Weights of a small image classifier: arch vit, 88335 training examples.
Rows from block 5 of a small image classifier, named by matrix and row number. Rows with one number belong to one neuron. Each number is 128 + 32 x the weight over its row's rms, rounded and kept within 0 to 255. All counts start at 0.
After each neuron's rows are labels from the 100 images, of 14976, where the neuron reaches its highest value: "colour at peak" is the nearest of a few named colours to the mean colour under the peak; "top examples" is what is common among them. Only what is clearly more common there than usual is listed. The data: telescope images of galaxies (Galaxy Zoo DECaLS).
# fc1: MLP up (model.blocks.5.mlp.fc1.weight, 640x160), inputs 0-159
# fc2: MLP down (model.blocks.5.mlp.fc2.weight, 160x640, transposed), outputs 0-159

fc1.599 [128 187  64 159  89  92 117 132 139 116 182 106 130  83 127 121 105 112 133 172 101 131 121  87  72 126 117  99 172 112 146 114 187 169 124 122 130 190  83 168 112 135 134 116 113 104 114 107 120 112  57 144 149 129 134  85 111 162 203 150  80 118 101 136 136 101 143 103 159 146 135  96 182  95  94 110  36 159 138 151 129 134 109 148 146  62 215 102 203  95 143 159 125  79 181 152 176 158 145 100 149 102 114 121 106 137 127  77 150 145 151 101 132  87 118 143 121 116 119 163 114  93 152 133  91  89 121 119 133 146  67 167  98 156  99 138  75 172  98 112 181 148 142 154 153 118  99 170 178 102 134  75 141 147 158 173 155 102 114 177]
fc2.599 [147 111 171  85 127 118 116 164 101 124 113 182 189 149 130 124 194  96 133 150 100 178 127 128 146 148  95 148  53 104 167 139 128  21 158 141 143  60 126  76  61 146 124 134 168 134 175 136 157 120 162  65 101 115 121 166 134 107 113  65 138 169 101  90 120 139 132 123 106  99 109 126  99 134 139 187 196  62 183 140 132 130 152 130 112 195 112 144  85  69 146 133 125 128 108 122  82 158 118 111  89 133 120 121 148 142  79 161 140 118 160 153  99 190 148 173 115 144 131 115 146 131 165 109 146  85 109 137 104  95 127  66  82 109 189 100 149 144 158  99 111 122 128 122  90 140 163 102 121 150 126 129 119 145 136  83  71 174 115  71]
colour at peak: pink
top examples: roundness: round

fc1.408 [165 128 111 111 165 102 128 104 149 158 159 111 126 122 158 118  29 144 175 180 127 118  90 118  99 140 122 157 120 162  66 107 158 192 177 126  78 138 149 170 157 148 186  76  94 156 103 130  98  94  77 192 138 118 149  60 121 105 167 101 156  48 130 155 131  99 142  69 160 177 150 136  90  74  83 134  74 126  99 117 128 105 146 113 168 136 219 117 133 113 148 128 111 117 151 158 117 103 129 144 135 151  88 110 102 106 114  73 101  99 137 123 148 154 111  90  70 148 115 157 126 116 136 131  93  66 119  77 160 111 166 153 112 131  88 151 149  99  86 136 155 149 134 163 153 128 140  79 137 130  64 122  99 134 149 127  93  73 100 176]
fc2.408 [141 145 156  91  87 180 128 122 117 124 249 107 143 166 119 100 199 117 143 155 156 124 155 113  83 105 113 129  98  91 122 117 110  71 118 124 135  77 121  58  88 110 111 150 105 106 193 121 140 117 157  79 138 122 149 160 144  97 172 100 129 183 116 111 161 113  97 145 110 104 123 114 118  59 106 156 176 103 176 105 144 165 114 134 156 116 147 104  61  80  95  91 135 127 136 111 127 108 178 182 117 115 138 118 124 128 115 160 129 113 142 132  80 193 103 155 151 142 129 165 139 133 124 114 128 134 110 134 132 114 124  88  98 111 105  50  99  98 148 163 255 132 146 101 155  65 137 154  98 154 117 122  96 132 144  99 118 115 123 112]
colour at peak: grey
top examples: roundness: round

fc1.143 [185 128 149 153 127 131 170 149 145 156 206 130  76 142  75 121 124 104 157 135 166 101  80  89  66 102 179 150 170 158 133  53 108 148 170 117 134 148 123 151 137 147 176 166 139  64 128 120 117  92  95 161 139  88  72 138 105 138 141 163 193  65  96  77 156  92 137 105 114 133 182 151  75  91 127  96  46 122 126 136 120 120 146  99 101  92 174 144 135 122 137 122 109  85 167 151 134 120 147 143 148 145 159  87  90 111 143 121 134 140  99 126  75 137 124  93 136 156 113 110 124  63 120 113 101 120 138 117 163 135 154 149 138 152  95 147 147  70  91 168 215 131 182 154 155 131  81 137  76 110 106 184 113 172 118 159 177 125 177 117]
fc2.143 [ 81 128 119 126 154 106 123 139  74 115 107 121 140 138  94 148 102 153  94 138  91 100 151  97 141 171  72 100 162 174 122 142 113 156 130 146 151  94  86  86  89 154 104 118 103 117 152  81 174 150 138 147 151 146 121 128 158 114 173 100  75 194  70 116 111 187 112 146 116 160 120  82  93  80 113 135 156 159 144 167 126 183  59 147 107 169 115 144 202  90 109 143  92 165 100 113 151 153 122 158 148  81 149 184 199 128 138 156 126 146 142  93  89 127 129 176  93 141 140 125  74 143 151 129 189 175 140 114 112  97 122 204 139 143 176 138 127 154 136  73 143 111 112 108  84  66  87 166 175 118 146 123 174  67  83 107 181 143  85 110]
colour at peak: brown
top examples: roundness: round

fc1.261 [203 131 138  43 180 161 152 167 165 188 157 124 148 122 132 116 106 130 163 148 103  87  98 160 111 108 107 161 203 121 121 132 100 135 202 151 148 194 166 142 118 143 150 118 144 143 111 113 100 129 112 115 105 114 170 125  77 123 146  84 141 110 120 103 139 116 154 113 159 135 166 170  73  90 106 132  71  64  86 128  75 132 130 105 135 109 173 132 185 163 204 134 174 166 145 153  97 129 163  76 135 150 113 130  98  85 112 144 158 117 140  76 111 112  79  92  94  57 148 140 131 150 168 157 113 109 151 119 152  82 176 141  94 131 107  85 160 145 128 137 149 158  97 184 158 139  82 120 114 154 137 100 113 183 168  78 101 116 109  77]
fc2.261 [124  93 134 147 129 172 158 102 105 100  93 104 103 173 103 129 125 109  87 143 162 134 179 101 145 154 179 119  96 142 102 187 109  79 102 125 184  70  85 108 143 120 107 185 135 138 105 131 144 143 148  75 161 188 122 146 137 134 116 135  74  92 150 152 136 101 116 165 179 110 129 129 136 139 135 134 141 132 147 154 159  70 115 164  89 157 130 100  31 132  96  87 105 146 193  97 152  86 111 166 169  74 137 170 115 123 108 110 108 147  74 175 100 171 114 111 190 138 165 141 115 131  61 115 147 136 145 156  67 108 140  99 130 138 132 123 144  79  97 144  64  44 130  81 158 143 154  99  80 141  89 115  97 112 122 171 168 174 182 143]
colour at peak: brown
top examples: roundness: round

fc1.320 [186  71 117 120 146 132 136 114 104 113 201 163  97 137 119 159 113 126 152 190 120 129  88 110  34 142 129 143 154 127  91  79  73 146 205 147 130 151 113  98 114 174 158  78 156 153 129 128  88  91  99 132 112  93 107 111 118 145 103 177 157  18 119 123 148 124 144  84  98 121 133 131  99 156 129 116  80 115 129 123 130  53 123 113 153  96 184 101 152 139 202 121 114 122 125 156  91 165 142 124 145 114 144  91 112  91 139 148  63 164  86 115 122 135 144 110 128 161 137 100 122  85 147 129  85 122 182  78 154 128 147 103 121 126 133 137 129  69  99 175 217 138 156 158 133 147 119 151 100  95  90 154 146 140 133 130 133  89  68 191]
fc2.320 [100 147 124 107 127 128 126 154 109 137 128 123 119 147 146  98 104 122  99 139 136 113 153 129 184 133 129 116  86 137 208 182 132 109  64 154 108  51 143 167 100 132  90 116 131  92 108 123 124 156 138 134 153 158 168 149 123 115 203  64  89 216  86 113 109 176 120 151 145 116 116 103 118  85 149 164 182 128 130 121 126 199 127 146 109 136 178 106 100  63 118 126 117 101 114 142 109 132 140 140 196 144 147 189 151 111  90 131 185  75 156  63 139 149 151 125 116  82 105 179 160 161 132 136 163 111 112 170 105 167 134 139  71 127 112  80  98 170 164  84 112 120 102 102 185  66 122 100 141 111 115 110  54 171 158 160 159 133 170  87]
colour at peak: grey; brown
top examples: roundness: round

fc1.403 [108 166 133 124 112 120  71 129  88 122 160 119  99 103  97 178  82 120 145 176 149 127 122  84  90 153 117 134 109 186  88 101 180 166 112 120 108 154  98 174  83 154 129 112  99 108  99 126 170  63  74 169 172 106 110 125  81 102 171 130 142 114 105 162 104  71 133  93 132 205 129 116 157  77  93 163  72 108 130 135 175 174 131 142 169  99 185  88 182  65 121  99 120  67 162 113 203 182 112 112 107 113 111 107 117 130 143 124 148 117 150 143 143  90 134 142  74 185 145 152  96 112 125  89 114  67  98 127 123 152  97 178  80 147 117 141  97 166 125 114 174 113 162 101 144 116  87 144 187 133 100 145 141 126 100 153 111 102  79 170]
fc2.403 [175 108 121 136 120 130 125 169  90 106 138 132 154 163 115 102 200  82 107 163 120 158 151 144 119 140 148 108 138 124 183 177  88  52 132 139 158  74 131 100  98 162 101 182 179  87 167 151 142 133 173  52 163 139 130 178 105 160 123  89 116 131  77  88  97 130 123 156 136  71 117 143 111 112 161 139 184 128 202 149 111 122 124 111  64 210 115 160 115 108 124 179 146 116 122 137 107 139  88 162 126 137 195 143 111 122 101 101 168 130 155 139  73 173 150 156 163 104 124 102 128 136 133 147 123 110  66 165  59 114 126  73 135 123 147  70 134  84 144 106 134 128 115  92 133 100 107 100  56 147 111 136  88 151 121 150 152 188 143  72]
colour at peak: pink
top examples: roundness: round

fc1.434 [115 130 152 135 101 110  59 184  70  96 154 144 146 128  69 226 134 115 122 171 113 102 140  99  76 145  86  95 153 154 120 101 166  98 126 143 135 130  90 179 116 119 127  96 108 105 102 153 143 127  81 151 112 134 122 166  87 109 143 110  92 164 114 131 111 103 135  88 111 175 108  96 142 101 105 188  80  99 112 139 179 165 147 134 175  63 138 128 160  66 103 106 118  32 175 134 184 188 125  98 132  85 148 104 123 144 136 164 162 161 129 142 179 126 171 170 110 162 182 146 120 106 144 103 132  77 122 155 126 138 110 134  71 127 138 147  91 169 129 118 162  95 145  89 202 137  79 172 167 172  82 119 154 151 110 133 114 140 101 137]
fc2.434 [149 113 132 119 135 113 160 158  92 131 252 147 188 151 143  92 128 122 102 164  95 155 159 154 115 166 105 155  70 161 158 118 131  66 160 134 198  97 126  90 105 158 101 102 155 117 123 155 130 154 168 105 125 144 152 141 123 146 136  66 105 125 119 107 122 128 154 112 152  77  98 135  95 123 128 117 168 108 171 150 132 118  86 119  73 175 160 122 101 117 138 133 135 164 150 143  98  93 122 168  91 100 138 140 130 124  95 114 122 128 149 117 110 164 143 159 111 115 167 163 129 157 137 124 147 133 125 121  82 164 149 113 141 116 165  99 151 168 146  77 255  99 112  91  97  88 182  65  97 141 129  82  64 165 182 143 123 159  96 122]
colour at peak: white
top examples: edge-on disk: no; spiral arms: yes; bar: strong

fc1.615 [122 141 142 106 106 117  72 172  95 106 157 149 142  96  96 212 115 125 126 197 131 120 138 106  72 121  83  98 149 181 105 106 161 138 117 144 130 119 104 213 113 115 109  78 126 101 101 150 159 119  88 186 125 130 130 145 103  96 150 132 119 150 140 137 115  79 135  90 135 178  92 100 171  85  83 155 107 104 109 133 179 188 148 133 186  58 137 122 185  56 113 122 108  46 169 120 158 169  88  96 113  96 132 115 125 137 144 135 157 145 119 147 166 105 159 158  98 163 176 142  97  97 151  96 122  47 108 156 148 138 106 170  85 130 102 147  98 172 141 119 164  91 177  93 204 117  94 159 173 157 116 118 150 141 112 127 119 116 125 116]
fc2.615 [146 102 127 137 142  91 132 161  71 113 226 137 176 151 154 109 143 110 108 165  96 167 165 143 116 169 111 143  64 162 140 137 135  78 153 137 193  86 134 102  94 180  91 106 145 106 138 141 141 147 165  88 134 134 150 140 131 134 143  51 105 126  88 115  99 126 156 126 149  86 116 140  91 123 137 129 154 107 218 153 122 130  84 136  77 194 139 128 114 102 127 159 138 146 131 138  98 126 105 166 115 106 160 150 111 153  97 126 135 109 169 146 116 175 146 187 122 119 157 128 107 159 130 123 144 143 105 122  75 163 141 124 137 104 193 115 129 162 137  61 255 104 110  89 100  74 155  73 117 146 105 101  64 143 159 137 143 165  91 135]
colour at peak: white
top examples: edge-on disk: no; bar: strong

fc1.204 [119 154 152 111 106 101  68 153  93  90 163 139 160 102  61 199 139 107 113 162 129 118 134  80  67 152  81 106 132 152 105  82 144 127 126 145 155 120  82 168 124 133 103  90 102 113 140 145 145  97  70 145  93 114 142 141  90 102 136 127 107 145  96 127 100  83 140  98 139 175  92 128 140 101 125 180 101 100  97 134 141 172 161 135 180  57 120 115 157  36 117 127 118  29 162 114 171 178 116 113 118  75 151 113 128 125 142 151 156 164 134 147 167 129 170 180 100 163 178 122 121 110 133 132 128  77  91 159 115 142  87 110  84 118  92 143 104 174 131 134 155 115 159 100 199 126  52 186 171 167  91 108 174 150  97 140 125 132 124 145]
fc2.204 [143 111 140 135 152 119 144 160  71 124 240 122 187 141 138 108 139 116 117 161  84 135 186 153 130 164 114 143  62 145 132 130 146  61 166 137 199  98 132 107  80 163 109  88 149 148 129 138 138 145 164 105 106 136 154 134 148  93 136  55  97 129 127 123 116 113 134 125 149  85  95 132  83 123 124 121 168  92 164 140 148 110 102 132  88 168 131 123 103  98 101 118 133 167 145 137 104  95 116 180 100 104 147 145 125 125  90 121 137 136 168 105 119 175 146 167  97 127 151 167 113 165 141 118 165 135 135 117  99 168 139 131 135  96 179  91 120 182 143  65 255 107 115  96 111  74 167  82  99 132 101  91  49 151 174 127 104 144 108 121]
colour at peak: white
top examples: edge-on disk: no; spiral arms: yes; bar: strong

fc1.283 [131 153  85 156 101 166 153 107  94 108 151 110 133  88 155 137 111 104 129 121 115 126 161 120 103  98 113 146 116 101 173 100 129 144 104 144 190 125 145  86  95 163 115  79 101 117  99 117  59 133  93  64 110 122 130  75 175  74 154 141 134 133 139 194 139 106  82 131 100  92 116 134 116  99  64 141 135  89  61  57 163  66  89 177 144  89 144 127 123 166 132 127 122 141 120 139 113 135 136 132 108 108  94 133 124 117 150  68  86 160  74  95 129  98  80 104 109 134  80 185 147 129 114 130 140 141 198  88 107 144 123 116 136 146  87 105 112 119 138 134 150 101 100 142 100  90 219 140 102 118 181 161 113 104 141 188 112  48  97 219]
fc2.283 [140  97 129 168 170 122 127 148  92 146  92 132 128 166 185 129 186  99 135 121 147 171 136 151 145 158 121 147  98 174 123 143  99  45 112  82 158  40 120 106  99 147 122 149 176 142 185 145 166 135 209 104 160 149 127 215 139 137 148 103 108 191  95  91 109 141 190 102 157 113 124 128 109 105 159 127 146 126 174 147 138 198 146 139  63 123 118  97  86  88  97 148 146  87 104 141 105 162 125 166 118 145 194 135 126 156 155 131 142 126 138 138 115 174 156 181 134 128 125 101 127 140 128 107 146 154  91 187 140 117 137  98 134 109 159 182 141 147 127  86 116 104 126 132 188 115  45 158 142 200 123 136 122 105 128 110 123 204 151  86]
colour at peak: brown
top examples: shape: featured or disk; edge-on disk: no; spiral arms: yes

fc1.146 [115 153 143 127  89  82  78 176  76  96 167 128 138 118  82 181 114 122 112 173 113 104 143 105  68 125  73 103 148 179 116  82 160 138 130 143 122 136 117 173 108 130 101 105 119  90 133 157 142 109  77 158 108 131 126 168 104 125 171 121 134 144  78 135 119  83 176  96 154 183  99 105 154 112 105 186  95 100 113 140 189 186 158 146 160  58 150 121 161  61 112 144 130  50 177 126 148 162  94 110 126  95 135 117 140 125 128 161 162 129 121 144 154 122 146 173 104 190 197 163 142 101 159  77 116  85 114 162 150 135  78 146  55 122  92 149 100 178 126 153 163  93 151 113 183 122  81 161 173 177 100 129 160 151  90 122 132 120 107 151]
fc2.146 [136 115 123 126 138  93 145 147  75 127 247 128 162 145 131  93 128 109 120 156 103 153 167 145 111 161 114 146  63 149 142 130 124  87 145 144 189  81 123  84  87 186  98 105 140 138 122 147 109 141 174  98 133 144 156 132 149 132 142  59 112 139  92 118 106 133 149 139 151  85 103 148  91 128 129 122 141  87 187 164 145 127  84 129  84 188 147 118  84 101 121 126 134 177 133 137 102 112 135 172 121 106 155 154 122 144  92 122 137 124 161 127 101 182 156 185 105 124 158 151 113 156 134 121 160 134 111 116  86 144 153 120 127 112 185 107 132 167 130  58 255  97 137 106 106  82 165  78 135 134  95 102  52 157 171 140 122 175  95 142]
colour at peak: white
top examples: shape: featured or disk; edge-on disk: no; bar: strong

fc1.189 [198  92 164 123 116 113 107 146 134 137 207 146  82 112  95 177 100 123 149 186 117 100  89  93  79 103 112 142 168 141 182  68 134 124 179 114 144 130 175 133 150 125 152 106 143 124 146 128  96  81  93 149 124  55 103 116  97 130 112 154 186 124  92  83 138  87 124  89  91 133 159 136  81 109 148 105  85 143 103 135  97 116 194 132 136  94 140 144 165 127 160 140 104  97 143 134 141 139 147 102 170 161 137  92  94 155 142 200  81 120 112  85 160 122 103  94 128 109 103  94 135  57 158 172 113 139 161 124 166 138 125 116 164 171 126 154 128 105  95 137 243 152 174 136 125 142  82 134 109 101  93 188 145 174 163 139 185 105 115  87]
fc2.189 [110 177  84 146  95  86 117 176 179 123 131 144 174 163 145  83 160  83 109 104 143 192 182  83 150 165 118 144 128 197 152 135 116 115 129 147 141 101 107 102  87 139  78 187 146 100 123 131  90 141 146 116 150 147 175 147 198 151 185  79  77 172  43  93 163 170 168 106 134 101 117  70 149  98 116  92 123 139 117 134 156 145 103 132  90 191 122 121 131 113 129 125 128 105  95 123 112  77 103 162 101 101 177 184 200 128 132  90 144 117 124 129 114 179 149 114 125 158 120 135 146 178  99  97 171 144  83 154 106  65 139 124 107  94 155 167 154  95 188 126 140 104 116  98 109  93  88 116 124 153 110  96 111  85 107 123 187 167 143 139]
colour at peak: grey
top examples: roundness: round

fc1.163 [173 111 112 126 162 118 101 151 148 151 231 156  78 133 106 161  97 134 140 141 148  96  93 105  25 110 129 134 147 138 134  54 120 163 182 138 153 180 175 171 135 102 171 140 136  98 103  94  72 121  84 144 131  75  69 126 107 121 140 174 156 104 100  92 136 128 104  80  74 147 170 133  92 127 116 105  49 113 112  94 104 110 173 124 121  69 163 146 124 130 164  94 114 110 155 150 141 109 154 116 155 159 150  93 106 118  81 142 117 141 118  83 128 134 130  69 129 151 133 125 151  43 115 172  95 115 149 125 143 108 108 113 144 150 100 151 162  87  92 173 227 126 150 147 145 134  84 137 100  96 102 149 113 142 146 158 142  86  96 115]
fc2.163 [123 123  58 143 109  55 148 214 157  91 115 148 159 156 134 105 117 111  92 136 160 139 157  66 169 129 114 139 184 211 157 159 127 133 120 130  98 155 114 163 114 161  95 154 159 105 131 129 123 154 111 174 139 121 153 128 194  93 178  89  67 106  69  98 127 201 162 107 106 119 140  98 151 126 143  30  83 150 128 159 136 148 112 161 104 139 113 151 147 142 130 129 122 104  98 103 129  97  79 154 113 136 179 179 221 149  82 102 129 113 108 157 143 132 183  92  86 160 133 116 141 156 130  92 167 142 103 150 110 132 115 161 185  93 166 166 126 120 173  97 111  93  98  89 111  94 110 121 137 122 109 110 117 123 128 152 189 137 170 109]
colour at peak: brown
top examples: roundness: round

fc1.575 [186  96  98 116 136 136 102 125 138 116 191 155  74 147 128 181 105 144 166 141 158 143  92 103  50 116 180 111 183 140 154  64  31 125 170 184 128 151 125 142 170 149 168 156 165 104  93 127 114  94  86 116 147 107 108 121 119 149 125 157 145  88 100  95 175 102 128 150 133  88 141 128 110 137 123 112  89 119 104  97 138 126 139 100 114 145 150 160 137 139 165 145 138  92 142 140 116  68 138 144 177 135 171 106 117  97 120 105 111 160  64 146 130 136 142  54 122 117 142 110 169 105 130 161 108 126 127 117 113  83 129  78 160 134 100 142 146  88 112 192 217 101 131 125 186 138 106  99  83 120  66 102  75 216 115 179 174 103 139 145]
fc2.575 [142 170 143 113 129 174 134  95 122 121 214  72 156 148 161  84 182 106 108 155 105 142 158 153 147 124 116 142  69 127  91 146  94  69 127 128  90  53 157  80  68 101 119 134  99 144 180 131 128 154 186 115 139 122 156 133 153 117 186  57 123 153 111 131 111 142 120 134  97  99 107 123 128  55  81 157 176  99 204 106 119 166 116 133 153 146 144 111 116  75 116 131 146 135 103 100  93 127 146 183 112 133 100 144 135 158 119 137 141  95 160 107  58 207 131 188 116 112 100 128 130 179 135 133 129 162 106 102 110 147 129 161  96 114 132  86 145 118 164  87 255 158 130 112 110  97 122 134 139 176  97  92 127 148 110 127 134 130 130 113]
colour at peak: brown
top examples: roundness: round

fc1.574 [106 174 200 101 178 214 132  72 153 182 172 117 134 128 121  77 161 118 122 135  94 175 155 115 134 156 188 147  92 132 169  94 168 108 112 129  89  96 143 146 164 134 119 102 150 104 122 139 136 162  96  84 134  79 143 107 158  84 157 106 153 113 120 111  98 153 126 129  89 148 123 113 137 119 112 139 109 135 142 131 106 145 145 149 114 150 113 126  73 134 128  99 203 158 110 115 136 149 131  96 136  89 183 142 133 117 224 123 142 116 137  92  62 169  98  76 199  94  95 110 186 140 154 121 105 175 141 177 123  82 125  79 117 113 147  94 151 121 147 105 107 126 117 143 159 134 121 127  83  63  71 105  15 154 150 115 117 131 152  97]
fc2.574 [192  60 121 210 103  90 164 144  20 109 130 137 175 156 162 123 167 139 166 163 109 117 139 126 122 150 117 133  95 129 149 130  98  77 184 116 184 166 140 172 129 120 132 121 183 149  55 106  98 102 170 112  93 133 116 130 124 191 103 109 113 119  94 119 106 144 174 161 139 118 151 118  77 111 121 160  70 162 136 185 110 124 103 118 105 122 157 130 145 118 121 165 128 138 126 189 126 128  99 138 100 148 194 118 124 117  92 110 128 125 174  92 164 134 182 134  81 117 131 131  84 145 141 136 134 150  85  76 160 160 114 179  92  98 150 129 105 151 118 100 107 106 116 176 125 117 105 118 173 142 107 175 205 132 189 101 136 115  49 151]
colour at peak: brown; grey
top examples: roundness: round

fc1.148 [ 87 159  98 135 102 113  75 116  74 119 171 121 138  81 109 177  55 138 137 199 147 103 116 112  88 129 139 127 130 184  85 107 180 164 116 101 123 147  95 184  97 142 161 106  90 128  53 138 155 115  67 165 158 101 140  98  65 106 154 126 125  95 111 183 116  89 124  78 122 201 132 109 123  98  92 156  87 139 105 154 158 181 135 122 158 123 175  80 180  72 104 112 105  87 150 113 192 188 112 115 107 124 112 118 107 117 140 109 142 128 158 151 154 114 138 135  61 171 121 156  67 119 107 129 124  77 140 115 151 173  84 208 109 144 136 148  94 154 110 114 171 134 131 118 143 109 111 134 185 139  83 111 148 122 135 131 136 108 110 190]
fc2.148 [189 108 146 114 129 124 140 192  96 118 127 144 160 166 137  97 211  63 131 154 111 145 149 152 136 117 131 125 114 120 176 164  91  35 163 131 173  89 150  77  75 161 109 159 182  80 205 126 153 123 172  80 131 136 123 184 122 164 127  84 126 181  51  60 110 119 126 143 126  95 120 131 110 111 162 159 177  90 210 140 112 142 139 111  75 190 101 145 154  93 130 167 138 111 121 137  96 156 109 150 113 139 167 138 118 130 108 118 138 131 175 125  78 166 151 168 165 113 126 104 135 144 176 127 149 107  88 156  96 126 129  69 111 128 149  75 124 132 143 117 138 126 117 107 112 106  76 120  78 139 133 126 116 146 139  97 126 179  95  72]
colour at peak: pink
top examples: roundness: round