Rows from block 2 of a small image classifier, named by matrix and row number. Rows with one number belong to one neuron. Each number is 50 + 15 x the weight over its row's rms, rounded and kept within 0 to 99. All counts start at 0.
After each neuron's rows are labels from the 100 images, of 14976, where the neuron reaches its highest value: "place" is the part of the image that holds the peak. Only what is clearly more common there than usual is listed. The data: telescope images of galaxies (Galaxy Zoo DECaLS).
# fc1: MLP up (model.blocks.2.mlp.fc1.weight, 640x160), inputs 80-159
# fc2: MLP down (model.blocks.2.mlp.fc2.weight, 160x640, transposed), outputs 80-159

fc1.54:63 52 77 53 45 35 43 49 35 47 57 23 44 34 52 49 77 45 42 39 20 39 51 63 60 62 60 73 53 83 32 65 51 45 56 39 56 60 85 42 42 29 36 65 68 51 46 47 44 36 40 35 57 45 62 77 50 30 54 57 79 32 60 45 70 64 32 87 63 57 59 56 61 50 33 39 57 69 55 30
fc2.54:25 66 62 57 55 50 54 61 78 44 52 60 33 22 32 30 44 41 44 41 76 60 45 55 64 59 26 42 76 48 35 50 59 37 75 49 41 38 16 52 53 49 62 48 60 47 24 80 36 66 40 49 53 69 53 62 57 64 43 34 39 50 53 55 65 62 51 48 44 40 40 67 63 70 51 54 67 52 59 36
place: middle right

fc1.522:47 18 51 56 34 34 48 25 69 85 57 42 37 47 53 65 51 45 79 43 56 55 57 56 65 50 37 55 15 61 44 45 44 30 49 15 55 54 37 31 22 43 59 54 55 55 46 35 73 37 72 50 74 66 58 36 61 39 33 79 67 67 68 76 32 56 59 70 44 38 44 51 51 41 67 67 64 59 58 62
fc2.522:57 54 29 53 62 43 65 54 52 75 47 39 56 57 54 20 56 38 24 61 59 44 39 61 47 30 39 44 54 71 22 46 77 48 44 36 60 36 50 73 56 53 23 59 52 50 63 67 33 58 29 50 44 56 27 59 45 24 59 62 27 31 51 25 65 31 51 59 40 55 59 31 25 49 30 71 65 33 56 41
place: middle left

fc1.617:32 50 35 32 61 32 40 37 79 45 48 66 57 40 42 86 39 56 60 54 31 48 72 30 31 63 50 52 47 73 47 57 72 35 40 40 48 25 72 27 44 58 66 72 52 40 28 45 87 44 75 49 58 46 52 70 22 65 59 45 66 71 24 79 39 62 24 54 43 47 46 40 51 65 72 59 52 38 43 54
fc2.617:52 37 44 28 65 61 23 19 34 38 20 39 61 68 76 70 43 56 75 66 54 35 48 58 30 60 32 75 36 41 52 61 33 59 33 60 42 38 71 39 23 71 49 59 55 63 61 40 59 57 81 53 64 42 64 40 36 41 26 50 28 66 34 71 42 65 63 39 36 70 25 33 25 50 78 51 29 50 35 36
place: top centre

fc1.326:55 71 64 43 62 62 79 51 60 31 50 43 67 33 44 42 40 41 36 37 96 62 70 54 24 22 37 48 64 49 51 41 64 48 81 42 13 63 68 59 59 69 62 57 37 27 65 60 42 84 73 39 36 57 37 62 59 54 58 17 36 36 71 29 63 43 61 43 49 58 35 45 36 79 42 40 46 39 40 66
fc2.326:41 44 38 41 33 48 41 45 68 88 54 51 50 65 48 57 50 59 46 37 50 48 63 47 48 63 60 45 27 52 49 41 57 09 40 40 69 48 50 34 31 43 57 66 48 61 41 51 50 42 48 60 86 62 56 64 40 65 45 46 00 44 47 60 27 44 48 51 65 33 73 59 65 44 52 45 55 55 60 67
place: centre

fc1.40:19 50 42 29 65 40 52 65 89 75 75 71 51 44 37 80 30 78 64 36 45 54 67 21 40 43 63 57 40 60 54 44 55 29 47 36 48 30 59 27 54 56 84 57 58 46 27 39 80 41 67 42 61 36 41 58 34 56 53 47 70 68 31 76 39 54 24 62 47 59 52 47 51 83 58 42 47 22 36 48
fc2.40:63 34 51 55 54 63 49 37 31 22 39 40 45 67 99 56 60 47 64 55 55 20 47 63 21 57 38 57 52 36 43 52 50 81 49 58 54 52 81 61 34 66 35 49 49 53 57 50 49 38 81 40 50 48 75 38 49 44 28 54 28 21 37 39 48 45 69 38 41 62 29 25 37 41 75 21 37 63 51 58
place: top centre

fc1.70:41 33 49 54 46 25 84 40 57 67 54 46 59 41 52 58 62 58 51 49 49 37 53 56 51 40 52 35 42 85 24 52 63 41 48 32 57 48 59 57 35 48 28 58 53 37 57 55 56 36 46 61 56 59 58 57 39 37 44 55 84 37 46 45 49 36 38 73 65 50 42 40 45 54 37 83 70 43 56 48
fc2.70:71 54 49 53 63 48 90 52 70 21 67 61 60 13 42 51 44 48 50 42 61 62 42 41 36 35 61 43 57 53 41 34 66 47 60 48 23 61 36 67 51 47 58 22 42 11 35 51 68 71 54 53 23 34 34 51 44 57 62 55 57 36 63 45 67 36 32 58 63 55 11 44 55 62 37 57 53 40 44 87
place: centre

fc1.149:43 52 48 48 72 63 68 60 49 61 69 52 47 68 52 68 36 75 36 21 41 33 46 61 58 59 71 42 46 35 73 40 51 15 57 73 35 46 67 50 48 62 79 70 70 62 18 42 46 42 54 60 55 57 54 59 51 79 50 27 50 48 17 42 11 47 52 55 83 43 66 37 59 54 61 65 34 58 41 81
fc2.149:44 52 79 57 35 39 34 70 53 35 43 41 48 60 49 36 71 45 31 51 43 49 52 59 51 51 48 76 56 47 59 42 46 82 47 64 58 20 37 24 70 49 36 66 60 56 64 56 37 38 21 35 46 76 63 39 68 42 61 62 46 32 50 28 76 53 53 53 34 41 49 57 60 35 52 27 30 73 53 33
place: top centre

fc1.270:43 22 68 59 30 65 47 47 61 39 62 45 40 26 75 70 43 47 51 55 51 58 68 41 35 18 55 54 45 62 37 42 49 54 69 31 45 52 41 62 49 27 52 48 27 54 66 34 64 76 53 46 51 65 53 43 60 31 25 64 61 40 75 55 74 57 49 53 13 64 35 48 65 75 81 36 55 29 56 61
fc2.270:56 38 39 45 55 59 32 61 10 66 47 45 55 84 50 42 37 44 59 50 47 53 51 36 43 56 33 63 41 41 56 75 12 62 53 66 68 40 56 28 63 35 60 70 33 74 69 47 39 50 39 48 68 45 54 53 53 33 63 56 79 55 67 41 45 81 66 38 26 39 36 59 42 41 36 46 37 75 53 36
place: bottom centre

fc1.231:36 37 62 30 39 43 64 50 74 71 59 61 54 42 45 50 41 36 52 43 61 45 50 36 49 34 61 28 57 55 33 27 64 33 54 07 44 44 63 50 46 46 44 70 35 33 35 54 42 48 48 58 49 58 40 57 46 33 47 70 93 43 45 52 66 33 39 59 40 63 59 50 41 71 41 69 63 35 75 50
fc2.231:57 68 56 70 41 39 68 51 49 45 51 73 52 31 29 56 42 58 40 45 86 71 50 33 58 44 63 27 46 39 53 37 71 31 76 37 30 68 31 67 62 31 60 39 39 22 38 50 36 82 30 47 37 52 55 52 61 76 55 43 70 30 67 35 58 35 52 21 41 54 50 61 28 64 60 34 47 27 70 74
place: top left

fc1.281:76 65 74 51 63 53 36 61 67 53 36 52 60 55 57 40 67 58 32 42 41 20 53 37 48 52 64 41 62 38 64 48 61 31 60 54 59 81 77 29 61 21 56 44 49 63 44 66 44 48 22 37 51 35 52 71 46 77 66 45 56 03 71 34 31 57 51 67 75 32 76 58 57 43 37 51 39 64 46 77
fc2.281:64 14 38 50 38 64 47 48 39 67 58 49 52 76 59 58 31 33 45 57 39 22 62 53 73 41 56 62 21 53 33 41 37 58 29 28 60 71 69 60 46 46 39 22 71 48 58 30 57 43 41 46 44 20 51 22 48 16 69 59 46 46 47 46 40 47 56 50 18 78 42 55 53 42 67 28 46 30 46 37
place: top left

fc1.548:52 49 52 52 47 32 64 33 51 57 50 24 53 61 68 59 74 26 60 56 41 42 46 49 42 73 67 45 27 81 23 34 67 42 40 37 51 35 44 37 36 34 43 54 34 65 69 73 69 15 45 72 63 42 43 73 31 08 30 58 92 69 50 69 57 53 37 41 50 30 40 40 31 45 60 60 67 54 51 34
fc2.548:83 59 25 60 32 47 61 53 65 47 51 49 43 32 60 63 39 32 23 90 65 54 62 50 33 46 47 34 45 74 26 45 53 67 72 51 47 71 47 55 54 38 51 27 46 48 44 58 44 35 41 44 44 49 65 54 53 45 53 49 49 21 72 28 74 39 10 52 33 50 23 35 09 46 62 42 75 54 50 48
place: centre